From a checkpoint of a small image classifier: 6800 steps, 2.2 epochs.
Rows from block 7, named by matrix and row number. Rows with one number belong to one neuron. Each number is 500 + 40 x the weight over its row's rms, rounded and kept within 0 to 999. All counts start at 0. Numbers have three digits each. After the name is the row's rms in percent of the matrix's.
# fc1: MLP up (model.blocks.7.mlp.fc1.weight, 768x192), inputs 144-191
# fc2: MLP down (model.blocks.7.mlp.fc2.weight, 192x768, transposed), outputs 144-191
fc1.246 117:507502502455485486453551526547474405556487495515493492499501525475530527438555539503516443462490455529490487491505460505482456551476525546505580
fc2.246 131:492474519466464575475504470491442443501578465530505549479606455519484482498541462518454554483512373496580534478476479524437517586547474545494525
fc1.247 090:584519520494545543517474495556481478417521468540483502544467546493541486472421478421462497529500551499530435496545470470563518473474516483433442
fc2.247 086:473553513507491528523525499483404459488463542486530493518446455444472507429460523459506450498498566463567459434536489570498490476432519504470513
fc1.248 058:544531581542487557573568500474535413482501494498505485483438531475510464506477528580518495454466410422487553434467498470458456568449577482471487
fc2.248 078:489478554523432549572446489462581544474517511463482479509553441501449539458479452561487458539433491432472505529564545515426493484491495484521544
fc1.249 095:501526499525525534492450495472527519532546513477436455452447501484566478508472512558535500546499519480456493448514496534573555464475557514500503
fc2.249 099:528486583543530546471510511483581546507561525490481513523516527472555443512467426533538463555432493469428565476504537540514563522451422538478483
fc1.250 088:456488433525430542423499552440461498544456480478519523424498510492514546454448572493468502480472531501440464575492523466515561529521519477544482
fc2.250 089:483506522548514540444487511533455434565482384550522551469517517531441567489516529526546505565570545584490418502499529586426476549537477488522466
fc1.251 089:512422496520522470514410498507465581541486513419540485514422531528536540495502507453479546440554523476431456521461527554521587507533424504562532
fc2.251 078:482529470586430521565503468484506452464485498460502490463545533505555508468444549452537507515468500446485508562496570552497519552397538469476538
fc1.252 118:522492460560533467462558539498468447507468500503409529462472468529498516506427537430515529489438498538516506516568536463546442462502554548498468
fc2.252 122:496411569479414501435498516510506464471529452466568506493511493474414544529490549524547508496551490477476522521451497450424537563479483499517487
fc1.253 079:520518558435444532593487557454385478491516534550490480496445453511491472504451442503496452552477514524457504488489509496484538481528425516473612
fc2.253 087:524479581499491369569479435514469468532518508510543443484517491503536542512441558554497496465470506480475506487517465483494532517467527480447535
fc1.254 078:494439487485566485541537460501504549572467536529483474453530512530503460557503480403513509456446511484444442505538500451438443497513481564461489
fc2.254 065:549459448536474477467513544474496466478510448507521540524503580504504529470491475441554561521510516520480441486508522587496534490482495491556542
fc1.255 092:546496548408539497435495500485539459542453489481497489512515499495411470412579533511456588462500548426515493588509519445507504557421518505419495
fc2.255 079:492519467485537536574424517493422520514457558558516495415487493512491488508524481522478462502457468578544398517538483482440409459539434463536511
fc1.256 062:579502453472482546485543492444546465511468572486475417465473589453594503541480516575519531483493482521469518509421468471472521543510523508448454
fc2.256 076:498508458452527524455509478454517466457473476505473470522488601520617478503520454527495487535481461526543586483451546523490506488486495488494509
fc1.257 091:440434481437565528477492470444544489499534562558501532518537499468506520483564460481519461444493477520467518504519499476468472519483515449439482
fc2.257 109:556478436498469586483492508514542442465482507534500570498476521459455526466477491493510520512506540501499533471452552461492434472462488519460513
fc1.258 096:419498495455522571524449549530555523494435480453486450512533487460546580496549413545546497452470560454482548511460521455543515512473470513551467
fc2.258 108:489512490476433534441502459481461530500519534554546535436425518514556469512561563489504481498531460497556612507555501520491542429507515455512544
fc1.259 057:464522562500545539491444475469554462535479501571503547539509470435524396473538484514419515470509450471535494447444467520414509484427455431499544
fc2.259 072:519484573506504494531440479458489470524479545529490442510397401518500555502477474496503561453503464461540462519522456652463520477590533438514534
fc1.260 080:531446501492546496450431511479494502497562530478548540551437514454518489482480521569536540521483526461559525453411461445522508496530471457496451
fc2.260 076:469521521412580540542561534531428556506449509495503497452563479521485511544555499459475501482483522470509463453540467574469513506487460477549499
fc1.261 113:482532484546542451467439514508490463474474493519468510482460520460589595535434499539588501481466587520477543478555445483498503429583496538469508
fc2.261 103:459500460503535435464562435537490528505494535438509502474575541534424471473543465508568485492529518490512439518536448470509506522482499479482508
fc1.262 118:473526523541459548440544448469475455498473505468489468427552551466570502476485521489507493510535449511539560446553485473565570514497511555487457
fc2.262 114:496503516539470538424565445457549444462509526511545471512496476458509490492420509522492501463584378483492549542590484552516473505451421552537497
fc1.263 134:449496466492452509487494510506559500427486499495528498475507609522517502550485472479521485512591582503410445511472481437510552419507500543490498
fc2.263 112:470517488494514492539536502480497460507468466478557542478493483495513490516531500489448468548542589504486424496477424502498535482466492497557384
fc1.264 089:561531555533501524536548528513553468548476500525462515494467528470574498449483543485482431489417470501502529529435439442461518473507465529406476
fc2.264 104:521504524539542544505572457545497427583517475475464544468451484492578525492514589518527492468468463566557532496525485466461503475504509600458475
fc1.265 134:518544462517488517484425595498502429524483393505444534469536478533539546387496517583512492431466542506530503548556473547522510542538464544493476
fc2.265 109:475543509465446495477478487540575535457557532551450518529516525485494545477474453535500550506561491442545421476476437526385486475549521495535540
fc1.266 117:454520570526416444418557494488532496492457522462470514516476569488511555529508502554503555438503508619498534532571498548466483524493500488460489
fc2.266 116:537523617451488536435511519555511521460497512488534469591490470525521523506460367553469522432447494530584558485472526561476454547433510463434441
fc1.267 077:502420530488547498549432522476498453487447424539482532442512465515467531444525427480478476490589544478530472505525495342487478463544549542576479
fc2.267 076:458486564529497537565450441504489577504495548500532476500485489557513551520513548474454520526466462508520514495524496557499488511538523488473568
fc1.268 092:415466548523468515518429457571490425483528471534517516454574494475467536489410499496486528485480497526422501485464534456558495492528493531564438
fc2.268 092:510460469497550457421474501492537486501475444498550523532563485494446593556508524507506485434486518519560509483425535578527487555488445426546383
fc1.269 088:490537487552483508521541456555474521480524475467468492430461561494516550438508547436485522464422501489500427484497490569524560582440537505443551
fc2.269 089:513491519550518491532472494519484498606480534429541520399479474490509494436484525515514489520440509494520426458501486492562539528551517514528530
fc1.270 171:529467476529528532577500443457542499523583533503503528529455509472493458507409555508507512540519461513479387581507493510473573387559502462507472
fc2.270 143:516531437499522447488509542414458556494482577447502468491491484486505423510509541502493473461496503510497560493475486470512534474474547383500495
fc1.271 075:564511571537534426583444510525543475553501516511534483551472566452490437566508516455489521456465572538455446440535528485556498514497517531518499
fc2.271 087:510473454484491618467569508481465485493464454566504547476514484552510527440417477456468529469500447444464519536504491564516550517495561460532555
fc1.272 138:507603425478547518439498542478555528468536506512493459580457534578488483509495512506476501499476389560504492552549483503466472523555495527434460
fc2.272 135:476516535478489536516529485485525495430489425522543474594442450470491500481476574571528496502496428517418573540503442462526507456553526481474542
fc1.273 068:511437509516488542472455507468465503538472449567449523564492520492582479440512484461494475509482515419459488537522509499473518520473454511470475
fc2.273 079:444510458469479537537559496440459477446530479542453549516482472522553535448484533524486511498485526448549384488491467478451542476473440453513429
fc1.274 097:558489562452511582463527542508514459481562492450436499542448530523566441470538494476486503526443482474506526503526521462489507577522410512601467
fc2.274 099:478501638462513462535502489478474480479540474434523507506469467522570523469433583537505569575571512480488491444484484460574478549527441536556498
fc1.275 080:539420497562518482521488498468504421525442534484451497484481467517508487437481524531462498457483506432491597461450537463472453466456526537445478
fc2.275 077:493510512478465524455576524535462498491499474502529498486511575503542526540519419513523474530503488486474472492548453528500519577512442469473462
fc1.276 115:451481528460537518500461512435453411563510541469449541484429471554473405524555467438486530463546522496433483502517606507534502486581490495574482
fc2.276 103:545429545502469512548503446504526498461560501569521457496531476528443452497488584500573516505539495478494472490445533452488494465441534531524462
fc1.277 120:477462472517516478455446543462483524502540546504476506595500564531528477520523521498527487493528479507463477515554565501503522590446421564495539
fc2.277 120:470477576492521482427487516454480566467520482541543486508452535462479471502437474503522459469534508465397422526530523492545492528488436427472424
fc1.278 121:504470555468438505424430497478551513430538502567542477538455512480556573523443500489444524512473538474515458538439469500461538482464486486509489
fc2.278 121:456489502512469488593455442493529432514452523466427469450552485509411444514524566522490492453529390507485471467508519534515508470556510525482528
fc1.279 068:533494500521483483549481510500453483465504546416561467469505547472552385470520486483472489476544506540525554488499490453533508529529499425446511
fc2.279 076:589555471486498496466523498513481453493489582480554447542432438515503577542443536567483512443493516534482468634481532427546528551520495522538461
fc1.280 159:510541502515473471450484421425459437457497529533494576468528554493508502476459551502516522491522476552447473463468462457561595607494516481522547
fc2.280 132:521439511558524472511456533512544613476533535553465528564506504476524480493523487456517537492509520586509356568472473557443488433523503557482507
fc1.281 149:518433429470470502469432481459533493540437494494442516423521424474567465547470529534453479506540491520528446488492500433542528499482539559549531
fc2.281 137:522566541550531537521500550515453508433484459556530474465481504520502573448486523519505519459490535519484579554472461500500526518367479530535472
fc1.282 163:498505484513449587552465499532534451540452396488519470501561473513533548528445481495506454485558527458511484426511467510479475518464521471458484
fc2.282 125:448501497553475548492483509467407531557523428458498526511446453451514447479458570550471506520577518470400588546484539540551472518510451509593488
fc1.283 157:570577535460469560473477511485520464503537466558393419506479536462480528503455503573511524519504475487503510530491520537490459511468559465445500
fc2.283 142:537512512470488476559507459566460470558455498489444491566501464455521518434525526480499510511563487534466549477461477505530450509561543543386488
fc1.284 066:466530475458462569497483500507527474518574532459474470521497505469513467550491544475535511520502552457486469412494494491501522504441480449566534
fc2.284 076:495523561469501475565487518518551483481469479537460469534601487512562568476563542500549515469515461508512472536526499581496578519455432530562530
fc1.285 061:455534476510457460525502472503514517498628499473428481486446487492516492489560581523499506496502540461486499507493443532542459513488526504529473
fc2.285 081:453536433523476497458453491560539447463565484538463486524463547522532504473601476462493542573488534517492524481425581548529463507520539510538512
fc1.286 112:457498468498527527525447501519491475511503513448564539481456492493546539515474477486539487493507495522404489487504410479482564449543458574525557
fc2.286 105:450557497568483549409486476522498487481510563463501495511469509478522522520477522520571495555461479517543499599498484620536531550566538527474555
fc1.287 123:480523493538435533459445542532479471431474457473510455476472459507530518512460508526496522504535509498510620406453492525551506488466539419500482
fc2.287 139:465455465495505552467493481479507554522479508512540550491440486463469520509522510474511497510430476446526654492548558479542518586509477469527510
fc1.288 114:466493546472509564428489538458519477501559566456475460483440481477525510522477612546458588469567473511431486476534519427475484576467466525550525
fc2.288 118:537481497452581504542510569539499519493509460486475555487492515561475510504575481423499495380414463524485487510457575488521490474452483454550489
fc1.289 100:429483504527515525527486483461524595536439531464428517395491507546522463486507527512490485523484423473492427531526528522511553452543455480579549
fc2.289 102:481517549533517530462528484481485447429483533505509551570475419503531458583413576474492522524485550504409454511516500513447488541448493489514527
fc1.290 077:507537487533488475442491468479517459469538509430458501500475468501536456592492512533511521480424534523469479557557504556554549469492435474588480
fc2.290 080:504544516545453555482511426458505508511561467485454502522432454517516501515564416482490579505483523518481481591492490493503545491525509534520508
fc1.291 093:452455501498523585527443436482570541468525505459497501448429482503545492472434543546517461450459493526452480491482488411491547487613521570541546
fc2.291 091:455524609523485469478409494492535557564558559463490463507446544544485449492541553524483463472528569502534501553561495627497491525470536470586511
fc1.292 087:511514513502532511463514496510481494572480477452451476504480502472543511438505451479519421544531470525416446547503554527548557501483425479467553
fc2.292 088:468488464461567533465551472477468504461474507432444521445472515469552488532532563491531503517472475464450607460510488489481530534495481499510597
fc1.293 060:476454538490510434457444544458454488555530478448504537496451505458566416487573548465538506500576539496457490493496526466585552518487530503528545
fc2.293 066:481542547468559545456471435553449467446513518561535538527596483523527521566460476544440486521534441543517459453514498498438480427501481428518473
fc1.294 143:505509541482491539508490467502576496493459411459520485507531487446542551461501598487499498473516543492509594523462510463473491489453453507427468
fc2.294 116:422371475530566483584498440516525533535480541454513482446570471542511505475495521516441523477552519514449613456488451501569565498512496539536505
fc1.295 076:448494539538460467486407537467516471479512545503539554482487552509492611476498501482496451576500469540528497523545589467526455442479500474494591
fc2.295 081:500541468419471478550560458548472563489487462509550457491500456510489536513438451469527484531556489520480474483510454510478531529497482487527453
fc1.296 080:515416508509518513553471547453483464437548486539478458557484505479508465507518464480485552528450509473488521485503513509524492508579491481514512
fc2.296 087:547557505493508435514512532570486501529479524483527466461499513538519545558508570526556514526509512510498485498534471626494528514402538496450514
fc1.297 127:467536506569464525461499463473491532502494470504514493518433513507517508551534484429406588444507469526519464497519537483477517504492375517466568
fc2.297 118:442537434528502511441554489485521498545521488473533484499509447485498454562452501518425550443508455493465589509569489499478510535458392511443543
fc1.298 111:541608469491529579514520498520459475502496491447460483516505526444552505493449494495517482484432483447578513498493499469498494505434566436425521
fc2.298 115:469599513491503457407522519532462494418521482556527482543501510515491520487506524495471413464519529437509496507611468524512501564504509408486429
fc1.299 045:522547458466494495454488481432421524463467515557527523417518552474444470531499548459461521467516598475405463509553539458545498531464434493524540
fc2.299 053:471510495493513457556454546529547501563449504527496471488498526501524549512448385490498495527473475482536505487479499449545519488474473469491619
fc1.300 092:472494530458569514556467509446433474438509485472523556388471515549469549493499587479476503503515465476509460495504526545548449523522499479505540
fc2.300 106:564498470478506529556491513535491484575542542481499492566498522443418513492488477502478503503511492474484449503464487502485497569464453526512438
fc1.301 147:500486477495494504439496496523552486431483499517461478585493498518489489522578493449428558449473518509555567495494533527489453559425429488458530
fc2.301 154:525453527486471519537519511466500518551503537485539515398508480529473408517455567500521488528484418487467699467494520494482536488521535470494513
fc1.302 130:502574521469461499498446478509511507498514518481534436541508541544483418501475509529483511489493465526529479532513490516513490572431492487519586
fc2.302 138:461518406550463512529469436534455477460508509424446491487462489446461528475559433525503540425520518458485549515540479484550482556531578488545507
fc1.303 102:486429568525523630482427483537517512494502502461584496459496497494478585602411567541450528519508488531489475462458516515504547462493487429529501
fc2.303 103:578485433489438444558538487526457533516456500503494535498483545484515525511586407477447465547453518490558529574441505462511430530478525423513528
fc1.304 097:516490535455489485458504534425494525493533460519469557527526484443520534536503484506472455525539562524487526514547427492523515536439550478532517
fc2.304 102:529528471514506438562424543504492505457456463473537490554488511517509530495475506570510496407506494502547398471508582509555525522511477442517469
fc1.305 136:604483499422449538522460508464494476547498498364484524515493532431551462533550504482388508508528502552522547453475432527479448510510546431552480
fc2.305 132:504543514470516457527477543487510490464474470418458530566559477487551558549546490412473507470522496532509525486457520586567509541478547502477516
fc1.306 116:547490562480512469506537534512512484534535473514485540525529475520497509489460506503555507399509503461431545524420476509482503484481519464459485
fc2.306 099:584447442484547431478412492483545589551534540518517532533518555442527457460530506496464521493517509493423460485523495426565518528525501464480446
fc1.307 085:492441569490449528439517542465498476508533520574430454529641492520467493457529475576433433519464441546514566453507516465554466553576552508486479
fc2.307 098:530468552541412486458510488456475556457577460584483428528592507498447536430422470525473458462580458530442503468506528483465445478565556521474479
fc1.308 090:509533555508426483459397505482417544534505516466431514541514468510522482467575462489519528559528521520443526539482516459455457483489514448515498
fc2.308 097:501502460465464540559462512508496556514510460474503501514530502510524529499519483477486502567511482550524418469469535470441451462436521450487498
fc1.309 120:487466572469479564475507495459447417510533467487458476511565517438523391512457561561448483449461508489533526493534535505508501463452521421567486
fc2.309 126:564556528489461510518493471454410539522533467520564520425427480429522471443466504553461499469473539500494535447441498456484553498521483478512549
fc1.310 134:437455470442526499572486522476517451473468432559477504532476506456564513453444554534493527465526437443419536515456526424460451505522471557459504
fc2.310 153:455436489488529544481506419445494545489546539484508495557487474462467506543509438399540503464469477486461538486526490529512517511511554428545502
fc1.311 080:515576525501515581552487522499541475444511493485496440546542538499516491531497495481510533563425462507465552541517513464443460513465514439540475
fc2.311 072:509491528453559469528547482483496457511543507502465446536547439435539545442542510454518486519548484564512482558486460577496515451477532444516525
fc1.312 068:428544547499473387491485525481451478519494536546489455488466440453509451502467485451510587492440495490472507509555541525525500534502534534513545
fc2.312 072:527472477546455563414487503524562526457501491481474496500591590495504511594488536480545463526410477538542425509505474459476526455481497508466474
fc1.313 132:509545591497538512475463602537458465504497469506476551487508515540473509490520487459441480445500477519438530528470505444462536571424475483505453
fc2.313 120:570464518563474529437500526482473564501489452484467474490470481384477469516457520478505457513475581446462506498493422524502504532516483526556516
fc1.314 085:540551575484472517490471494425591442504534497440464491451512460457523515517497514550482450450472485521505536466449518464530480500503520474516523
fc2.314 096:473466423550533537480499506589393524548459469527513567453446512485469544514465497439479523521522565488479543432456531426496500473442507529447445
fc1.315 082:597480533444526524505526524500535464487518529535474495576481530470548455464454533487532492515490486451475489489523501515516518606443474446519539
fc2.315 093:520525506450414423626438470395451549435483534446533488467470522517577504480481502428522500444517515492506499510577442376530498518475500483490526
fc1.316 066:544554510468473515471444475511535441464510558440501474556476550407445484501532451505462565450503544472494546508460550495504461524563505542489464
fc2.316 078:508495483471454509510521455432497504432548489485441434567429531491448452472499525459450539451463524451536491478465569476496454500425509512480558
fc1.317 064:494492550527454483493443463446485446550503495511472478427522496446586446481495545498460526522438522498461481590399531481550485512440530534515484
fc2.317 073:547527538553501492565420501486534605493549507521530521456515541532556498476548332476447529531484395476485479537459540484507488498488509532517535
fc1.318 076:483467422510535554492434496544518529482480541535465470472556538511507510482528513467456531550496475411548473494538516430500473581530468491527538
fc2.318 064:523511527497458588515412497491465560544538465471484511471554502477557503549495519506534496536428496485492461525541506500447455497491498488546487
fc1.319 087:422411449471511419480457530484528443433460574513486569557494532509513530490570537576523490510489464538469519500496455454463518489507523542427552
fc2.319 077:427483493506457529440504521474522492465483517479511429464467489558510504443516468477553459508564548482498435532497482599449447504538461541489516
fc1.320 060:513528489527465499528452463516462440518420497487448446472499526509553584518538553468454556513463468481529535522538557465546486495569508494481540
fc2.320 075:484414489482481478523488446492460443493516507487445563498486460491494521485490518491469466567498422461579515601570555528567496514518469534506578
fc1.321 077:482474559530499469571497503516502482538472527493475449503562518513533496548484453448426525493480513484485534497568556494487492462460496508551483
fc2.321 075:550559454418468520413453514574501535477449491544474485495456491516452526489536537543469511527480513512532490461482438524490445553559560505468460
fc1.322 116:519448453499501498456442554471512486489549533536492553571500553515490442500501485505506480548548482502463474465548445435519487453524600510461519
fc2.322 130:560449440479470497515432471512511460478509489442503580499520425477429530469548482522445435517550488525540513455473487441531476459520617551458490
fc1.323 123:512515466481518507501490410478535475521523545492573502510495498559524474542495541527424523460490559500556528438554535469466458523522489467426510
fc2.323 135:548554450454490420526487546538490442519534481495475468549543487481451572443491505521529494507599546438482498494537469533521448522481474437539562
fc1.324 083:498489538458522454475461578505542535501455492569436505518487496506549487491523581486491515513484507465455516499463510508417546521480496557497482
fc2.324 093:539514522433510506498548591509505501534487534481543486528527560488533482442503583563456574482403587536481409536529510515542576464519478515450502
fc1.325 096:470493484550524503501505568565520488517413444493471544546435492499508549474612465506484432500478446467436455540497521457475465460507414501514522
fc2.325 111:494480492531473546509465547496518478454505457445497556520453489488506516496605533539516400448483456488452582500455488344498476424509488488526519
fc1.326 106:545538528497503580598536478496492501509478409430489464503488447473533451499525472576455533482531444478506479448460574528503570514475437536516497
fc2.326 123:437511544455484544498528470495537496522473460552458462474471489531521457537519504542462509445491496398457548481492489445466547519470432544504475
fc1.327 163:506508546497477502408478524506484501509459528540432537443435523510536480459482466457428529447489519493468614499503522462514526491499483462494461
fc2.327 139:493539568474459530474455505509505609520526506477575510488428507527499430493487440494522482486422490454515541428501519514487498512451459477500534
fc1.328 066:611475514515559579535473500568508503504567466514404531541407533543551511483421441456483465465520541513487432500488548507528522495462492535510470
fc2.328 078:547495534488567423569530520483484544564520514540422451470408570462473510472441591504518491553534506488527562468542496488516508462563500478480492
fc1.329 115:500529564438517500497524555442459498418511471533467524539525514551457506426475486485529517459528470506511427471541507478490514528385472470474487
fc2.329 110:506504473434507600543481535455535454535464568476522501446494468557519476482493552480493479582478491488498547526460474462443504595425470574480495
fc1.330 077:579503500458469567448483457468520512550577530463477439570478477578523460551458545517526520512461491530449484486473543462516578516483514504494485
fc2.330 085:472505497483502448511497463494453442565491531443518508472571520516461488530500529524560470489427494493468468490469528537544498563502489532528523
fc1.331 056:474507507521448531441459575475445547449504530517484386486490512469498501547494523463527506583519498526464548492459492490505460481483489426499596
fc2.331 065:477526557404460514562553495459495475484494502489478479441456439531568539507542447512519522516501441418511476541495428467506475435485484554540576
fc1.332 101:482425524491478558515501544465481439510470446529512504513477509518486527467504529507552455580590534436472460515462481470528527422487489482563474
fc2.332 100:484390527495501554565458480516588426420500401560514519503467473487492585524531460556480462539533564470504523500493453503405480453497518519496484
fc1.333 079:533455478501507531487485452496597527481551529450447554519533573496494401487500427566484460480533527504530498539477471423541477520544549479534515
fc2.333 085:508554594563511528496550494483516582525513472486477433515589557517496511482492476428437573483542483471512481553481553520522510515478545533486529
fc1.334 156:500470521510483575545469543553456535476479489439455525554465526499508554487504488438562533448448558530511542544499515453455544495539389512551488
fc2.334 140:459466532502475577426555503524499556569530452525493476453493460463504536465521517507500470509491448467517633467472490519485490439437593471453481
fc1.335 106:520483438516504514490449425506551501496451452446455517519437513520504498509489528439494549563573531465488523486455522478495518497533465560521514
fc2.335 104:459482497483548489522526439573462491509488476486453474500467506474476524471445446395477513514552546440530421505473589568552541564491526534549505
fc1.336 104:484515574523461486514367509574505457526445515524538487488502506543549459509509501521516513485527499547408449463451505448429556484456448511544540
fc2.336 100:544435507491521525477440558484493599527470499562533535483528482479549519400486466461513517481582523543503431465501496546521542430449497460467578
fc1.337 072:476452554527497532548487498460518487508540470526485512548566472436439428475497537542528491448484473534451557466482542530480543466493458482526437
fc2.337 078:537503489475487493496498496526571489494498446536494490531536466525529534372458508533553553445481538463536416514484459507478546436507543531522518
fc1.338 145:544441470417609513473433511428533534550558550516495557545473552553491506477563420429402528520536533496515502440474495420567493533432482527566492
fc2.338 144:541465486463532522470471555527488484491536518476473499555466503525477490493526498453409469515478515507463589485465503451519477471445555490519486
fc1.339 079:513552526485451539489500504549480541538598573437517462545434510518547473498459542532499558524473503467425519502447485476504470528457466527478496
fc2.339 090:457552519467529472548482499471417405513576474479531457540440471508518514508492548516470512502456572502516520541490492469476495512443445560480470
fc1.340 154:437500514467422599483415460478520547522541514538532466566540519480564514481518459468445481498436510488529522443455475414482452511578516541562476
fc2.340 131:458458561493520515510437543487552591522537514385495565503509481559482484509462462458397550523483511506482405480506546482457473525527468515502578
fc1.341 068:500598520510457527512496476509490530483550564486455450447498525451490426542544484515457473469449454451609480472501502447563503568477535436591468
fc2.341 068:516515462486546391441505483497548447492507501529506462475539581461499548397500564526580536463469522488449396521537468492468487532469487512481553
fc1.342 080:534499473557529489456528437511511521460477434523404497516567537540444554455474463406499558457483524483517440516543534510545544541522466457453487
fc2.342 083:516512406527527490460470491534505443481509462533488525471471532499407542448534580417453489506502497541591510475473458447454468502507493485434432
fc1.343 086:518512601483510541499462501570451475504533484443526545556459480456496614514545450530456523535548486476451496462452468549469505461515459607548535
fc2.343 098:536551479443480529477516517440441524531542479504471502522537513479473428501468562545546499506479503546570485453518398507544544521485551499438482
fc1.344 110:459501551457519511504445507450559437521522457501524508496458443501496516530446540531510564429484505505524588477443497493555483498488499541494483
fc2.344 130:543520420521502518427483473537482459514516521477521492481407494495455432531480497446484546531419458464409610452510543492529528492488469461457479
fc1.345 071:460500531517519525484394505522476510449543509453541483479468504488532538448473466567419440498499535504454562430478559508494520538541550585446497
fc2.345 087:381475453475503495418501479488424466465537490558526493523456494485465525523440502511558472459524512450521607493542458462561468520418482478539484
fc1.346 114:496525568420442501478472448478445470528529559476563508475483498442498516511539506519408523510512513539512503475449563501522492505534491507499465
fc2.346 087:490542520514418494495509500503593526463475423486492524496498571489557537495531476510473487513524498519539510461498480431533515556481510474453491
fc1.347 068:513569489503578463540517470528514470489482528528494435483472537407558567495458545551570557506424494432549534497524547495541504491501507508507508
fc2.347 088:459560513543557548443504451530597480535477531531520479499492501488499535516506482529494537506440559420507570484540574493512559464431436535487500
fc1.348 102:492481525527437491506496516488550487456459422474524497474473438506529507513524587508512431423562493524487481498472478522570544503429496559546495
fc2.348 110:479487521560574479511428501489538527483467489419517496536402507480541492485574523458498484495532534525494500439494439560599550449449532479528482
fc1.349 078:505475506508488515498498485533496465549495470480518470449472512536568540489526530427468472530519569520463479515526519472424528438581495562511511
fc2.349 075:522473599478455409548525518478487483497570520541507459399505414524510521501526539529480460511523520567497509557510444578472454485457513505507486
fc1.350 080:522500564571459544496439538551506545523544450461479526529516501524594488533566517486511515544488489542492477453511453505413517460459564416495537
fc2.350 088:520536544511494479542513539564499493516490464485467511540520448504561553522531556489524480523499530574575453517488379595517547459493481461490530
fc1.351 073:507481494576487530521506517454439591493564495484424526502503574554525571560486452438566453570477475554420443506515494397515505503493493508570521
fc2.351 084:506487544546462429574513465444513524541506530563496516403487573444479479492504489513549490565558556515511491538499465400509508559544457495507460
fc1.352 101:575590527484514505553468553473541466522456498532442467465471579510488490525497533499517489548525501451472503476472495529583515447506481497447504
fc2.352 126:529502412574451510519535517508497460493487513478479482536529575503492464527535440492531456476539504510438450520453561536563559501490504549496431
fc1.353 065:551487545524494519458501526478464520583555533503518495418468492469567529532527527487497491513457513520495506417473469530517462486522435515547444
fc2.353 063:538564509467558581454491479490531504631515505459464432509504503517525544540533478509508465481402515502530492521492546559517521584494533447476538
fc1.354 084:487513450531407540558508525558585487540446497459499491520529507498563555532545550520506449496497478488614532444465479483506478512470486461513471
fc2.354 077:530486570480499541460501479479445530464508533510563537524464519511493552494535522465456472465500495523451594560506496535466559504489491507469544
fc1.355 112:478542517534507503534513522557525506465539518432452488480480516426498451521512466446473533547539528449522476517426513513485478460459478523517476
fc2.355 128:485557528502537514497482540505613553495467547448426470444462499518585499532514531428471558512459447469484505483422560513459496500495477513505477
fc1.356 095:465508530498493447497499484489519462521528459576504536481553498470466425517461489461505590492451516504500507505511538499531500517493481507526520
fc2.356 083:499420453491530511556522510510499440553507472548486512515521556492424506526481397487511493511451524484491506479546461484438533480509449539507473
fc1.357 082:461498519456565523531480518489457476504522462471516522424466467498519451486522438432454526554612571471496479505562442520499600478452492471562534
fc2.357 091:561545570518539445539493483473547523464511511540464439487493562526478521565471420541467556539512485510522523543522452499467525457518496523487543
fc1.358 107:457486485500420556517470512388546514443432524487517460533562532440503505513515571437444500405458514501506509505525516473503517453501530495516518
fc2.358 113:535433456568511494508540469457480528535489505483502538425530465461507433465496560436601480503532459486535541481447510415513473481361510423530509
fc1.359 058:513464511544524498438443521471540509498489522417530446438509500474578548478438590516498500476500503510388502545483557527525534524436561464480520
fc2.359 066:452486421550503536444547460528525522477462458447465455444529500565560510521468402478481512491529502513439462444446513445446545510456453455507472
fc1.360 075:515471481510506531531456454554497561540518510553465555540526574505548446455504535504510540484430527579524437429546483434503480558469457520490533
fc2.360 078:550517501476493518569395522490529506526513532496531527454576479467487385489512472486475453503488535512522466495459500497440522442491511524553514
fc1.361 105:498464587442517503450440573485564496493566445554464517484538547542488519519411552461482542492437524498504591439458523500504525531499443409525515
fc2.361 106:538496504499421504519579495538503560498531484508456450463464522528477487516453426531480493517386557469513466545489432611542455498529596515515458
fc1.362 139:537505531481518535480503499476498470604546511474507546521521496502477467472511525470534559523454528477438449481525494521543522508516488462468477
fc2.362 109:438479543468465574468548493526569542479577463500472528594510492461453497538565537514468471473436469453495443521448488513451474457474542489499518
fc1.363 079:562515512583427524477500448459543530577518537456434586505483494503482478540489510548511524495469491527499482432505496461523501496475462505524489
fc2.363 072:473483518495516359526467433543583492510482497565501473479619503511440465537527478511492529460460506501456435494486452462457505530516482536500461
fc1.364 093:543499530555520518414525525460488556467496534470495570541550526502455444484479423484502476481444426528461480424477566460507494528511519481411517
fc2.364 097:439522481503502547496474467458455541569519525481544483445549445475501475559445517495506430400438458455474534461521552427535532544500461526442531
fc1.365 094:533544523431571575496450513498494469486451495478521433452479574497521514573445542511493490528494462473601502516486524459505517550431494496488468
fc2.365 108:570502474453540508517546558466451401481503514555463459477441583454447529554477551504482526509509486543538568513520493548494467531466469503435529
fc1.366 073:498529532594495503506453562481585506516542540605464508496496529509473496485473491539507493518473412497471445470472606497516465473530484565583408
fc2.366 074:517498514473492537604472444482479474453495447455520437485477535529415487443450555485487513500561531527481430501532509489527547485513528515471503
fc1.367 126:531537479525484494534523455446573481544516540540444492459531481471511469504515452533523506577479510463533486455472471508539527470413496471507489
fc2.367 123:505520438448431523495410460502548466453476517484497483484491570433529535474533527507498497503484500516524524509510543412536504466515543523570451
fc1.368 113:488545552519466462441486479459488488498433500533517507523542493487480467569494558560446516460494475515479480509518537428511568479432510488527509
fc2.368 098:486482522511594475618476494481597583521476502451536517556505524498529515468487411437463486541559522532494531506498494569580513552510527513498516
fc1.369 130:530489535531458456414464566551488472523492450500537503563523509481610530501488553523411536498465482532493501510466527447488534469492467470382516
fc2.369 122:492556507454628498585518515560465613480504543491491490513486514479487512535560469495474529538515534521521514520550475541508516536464579524501488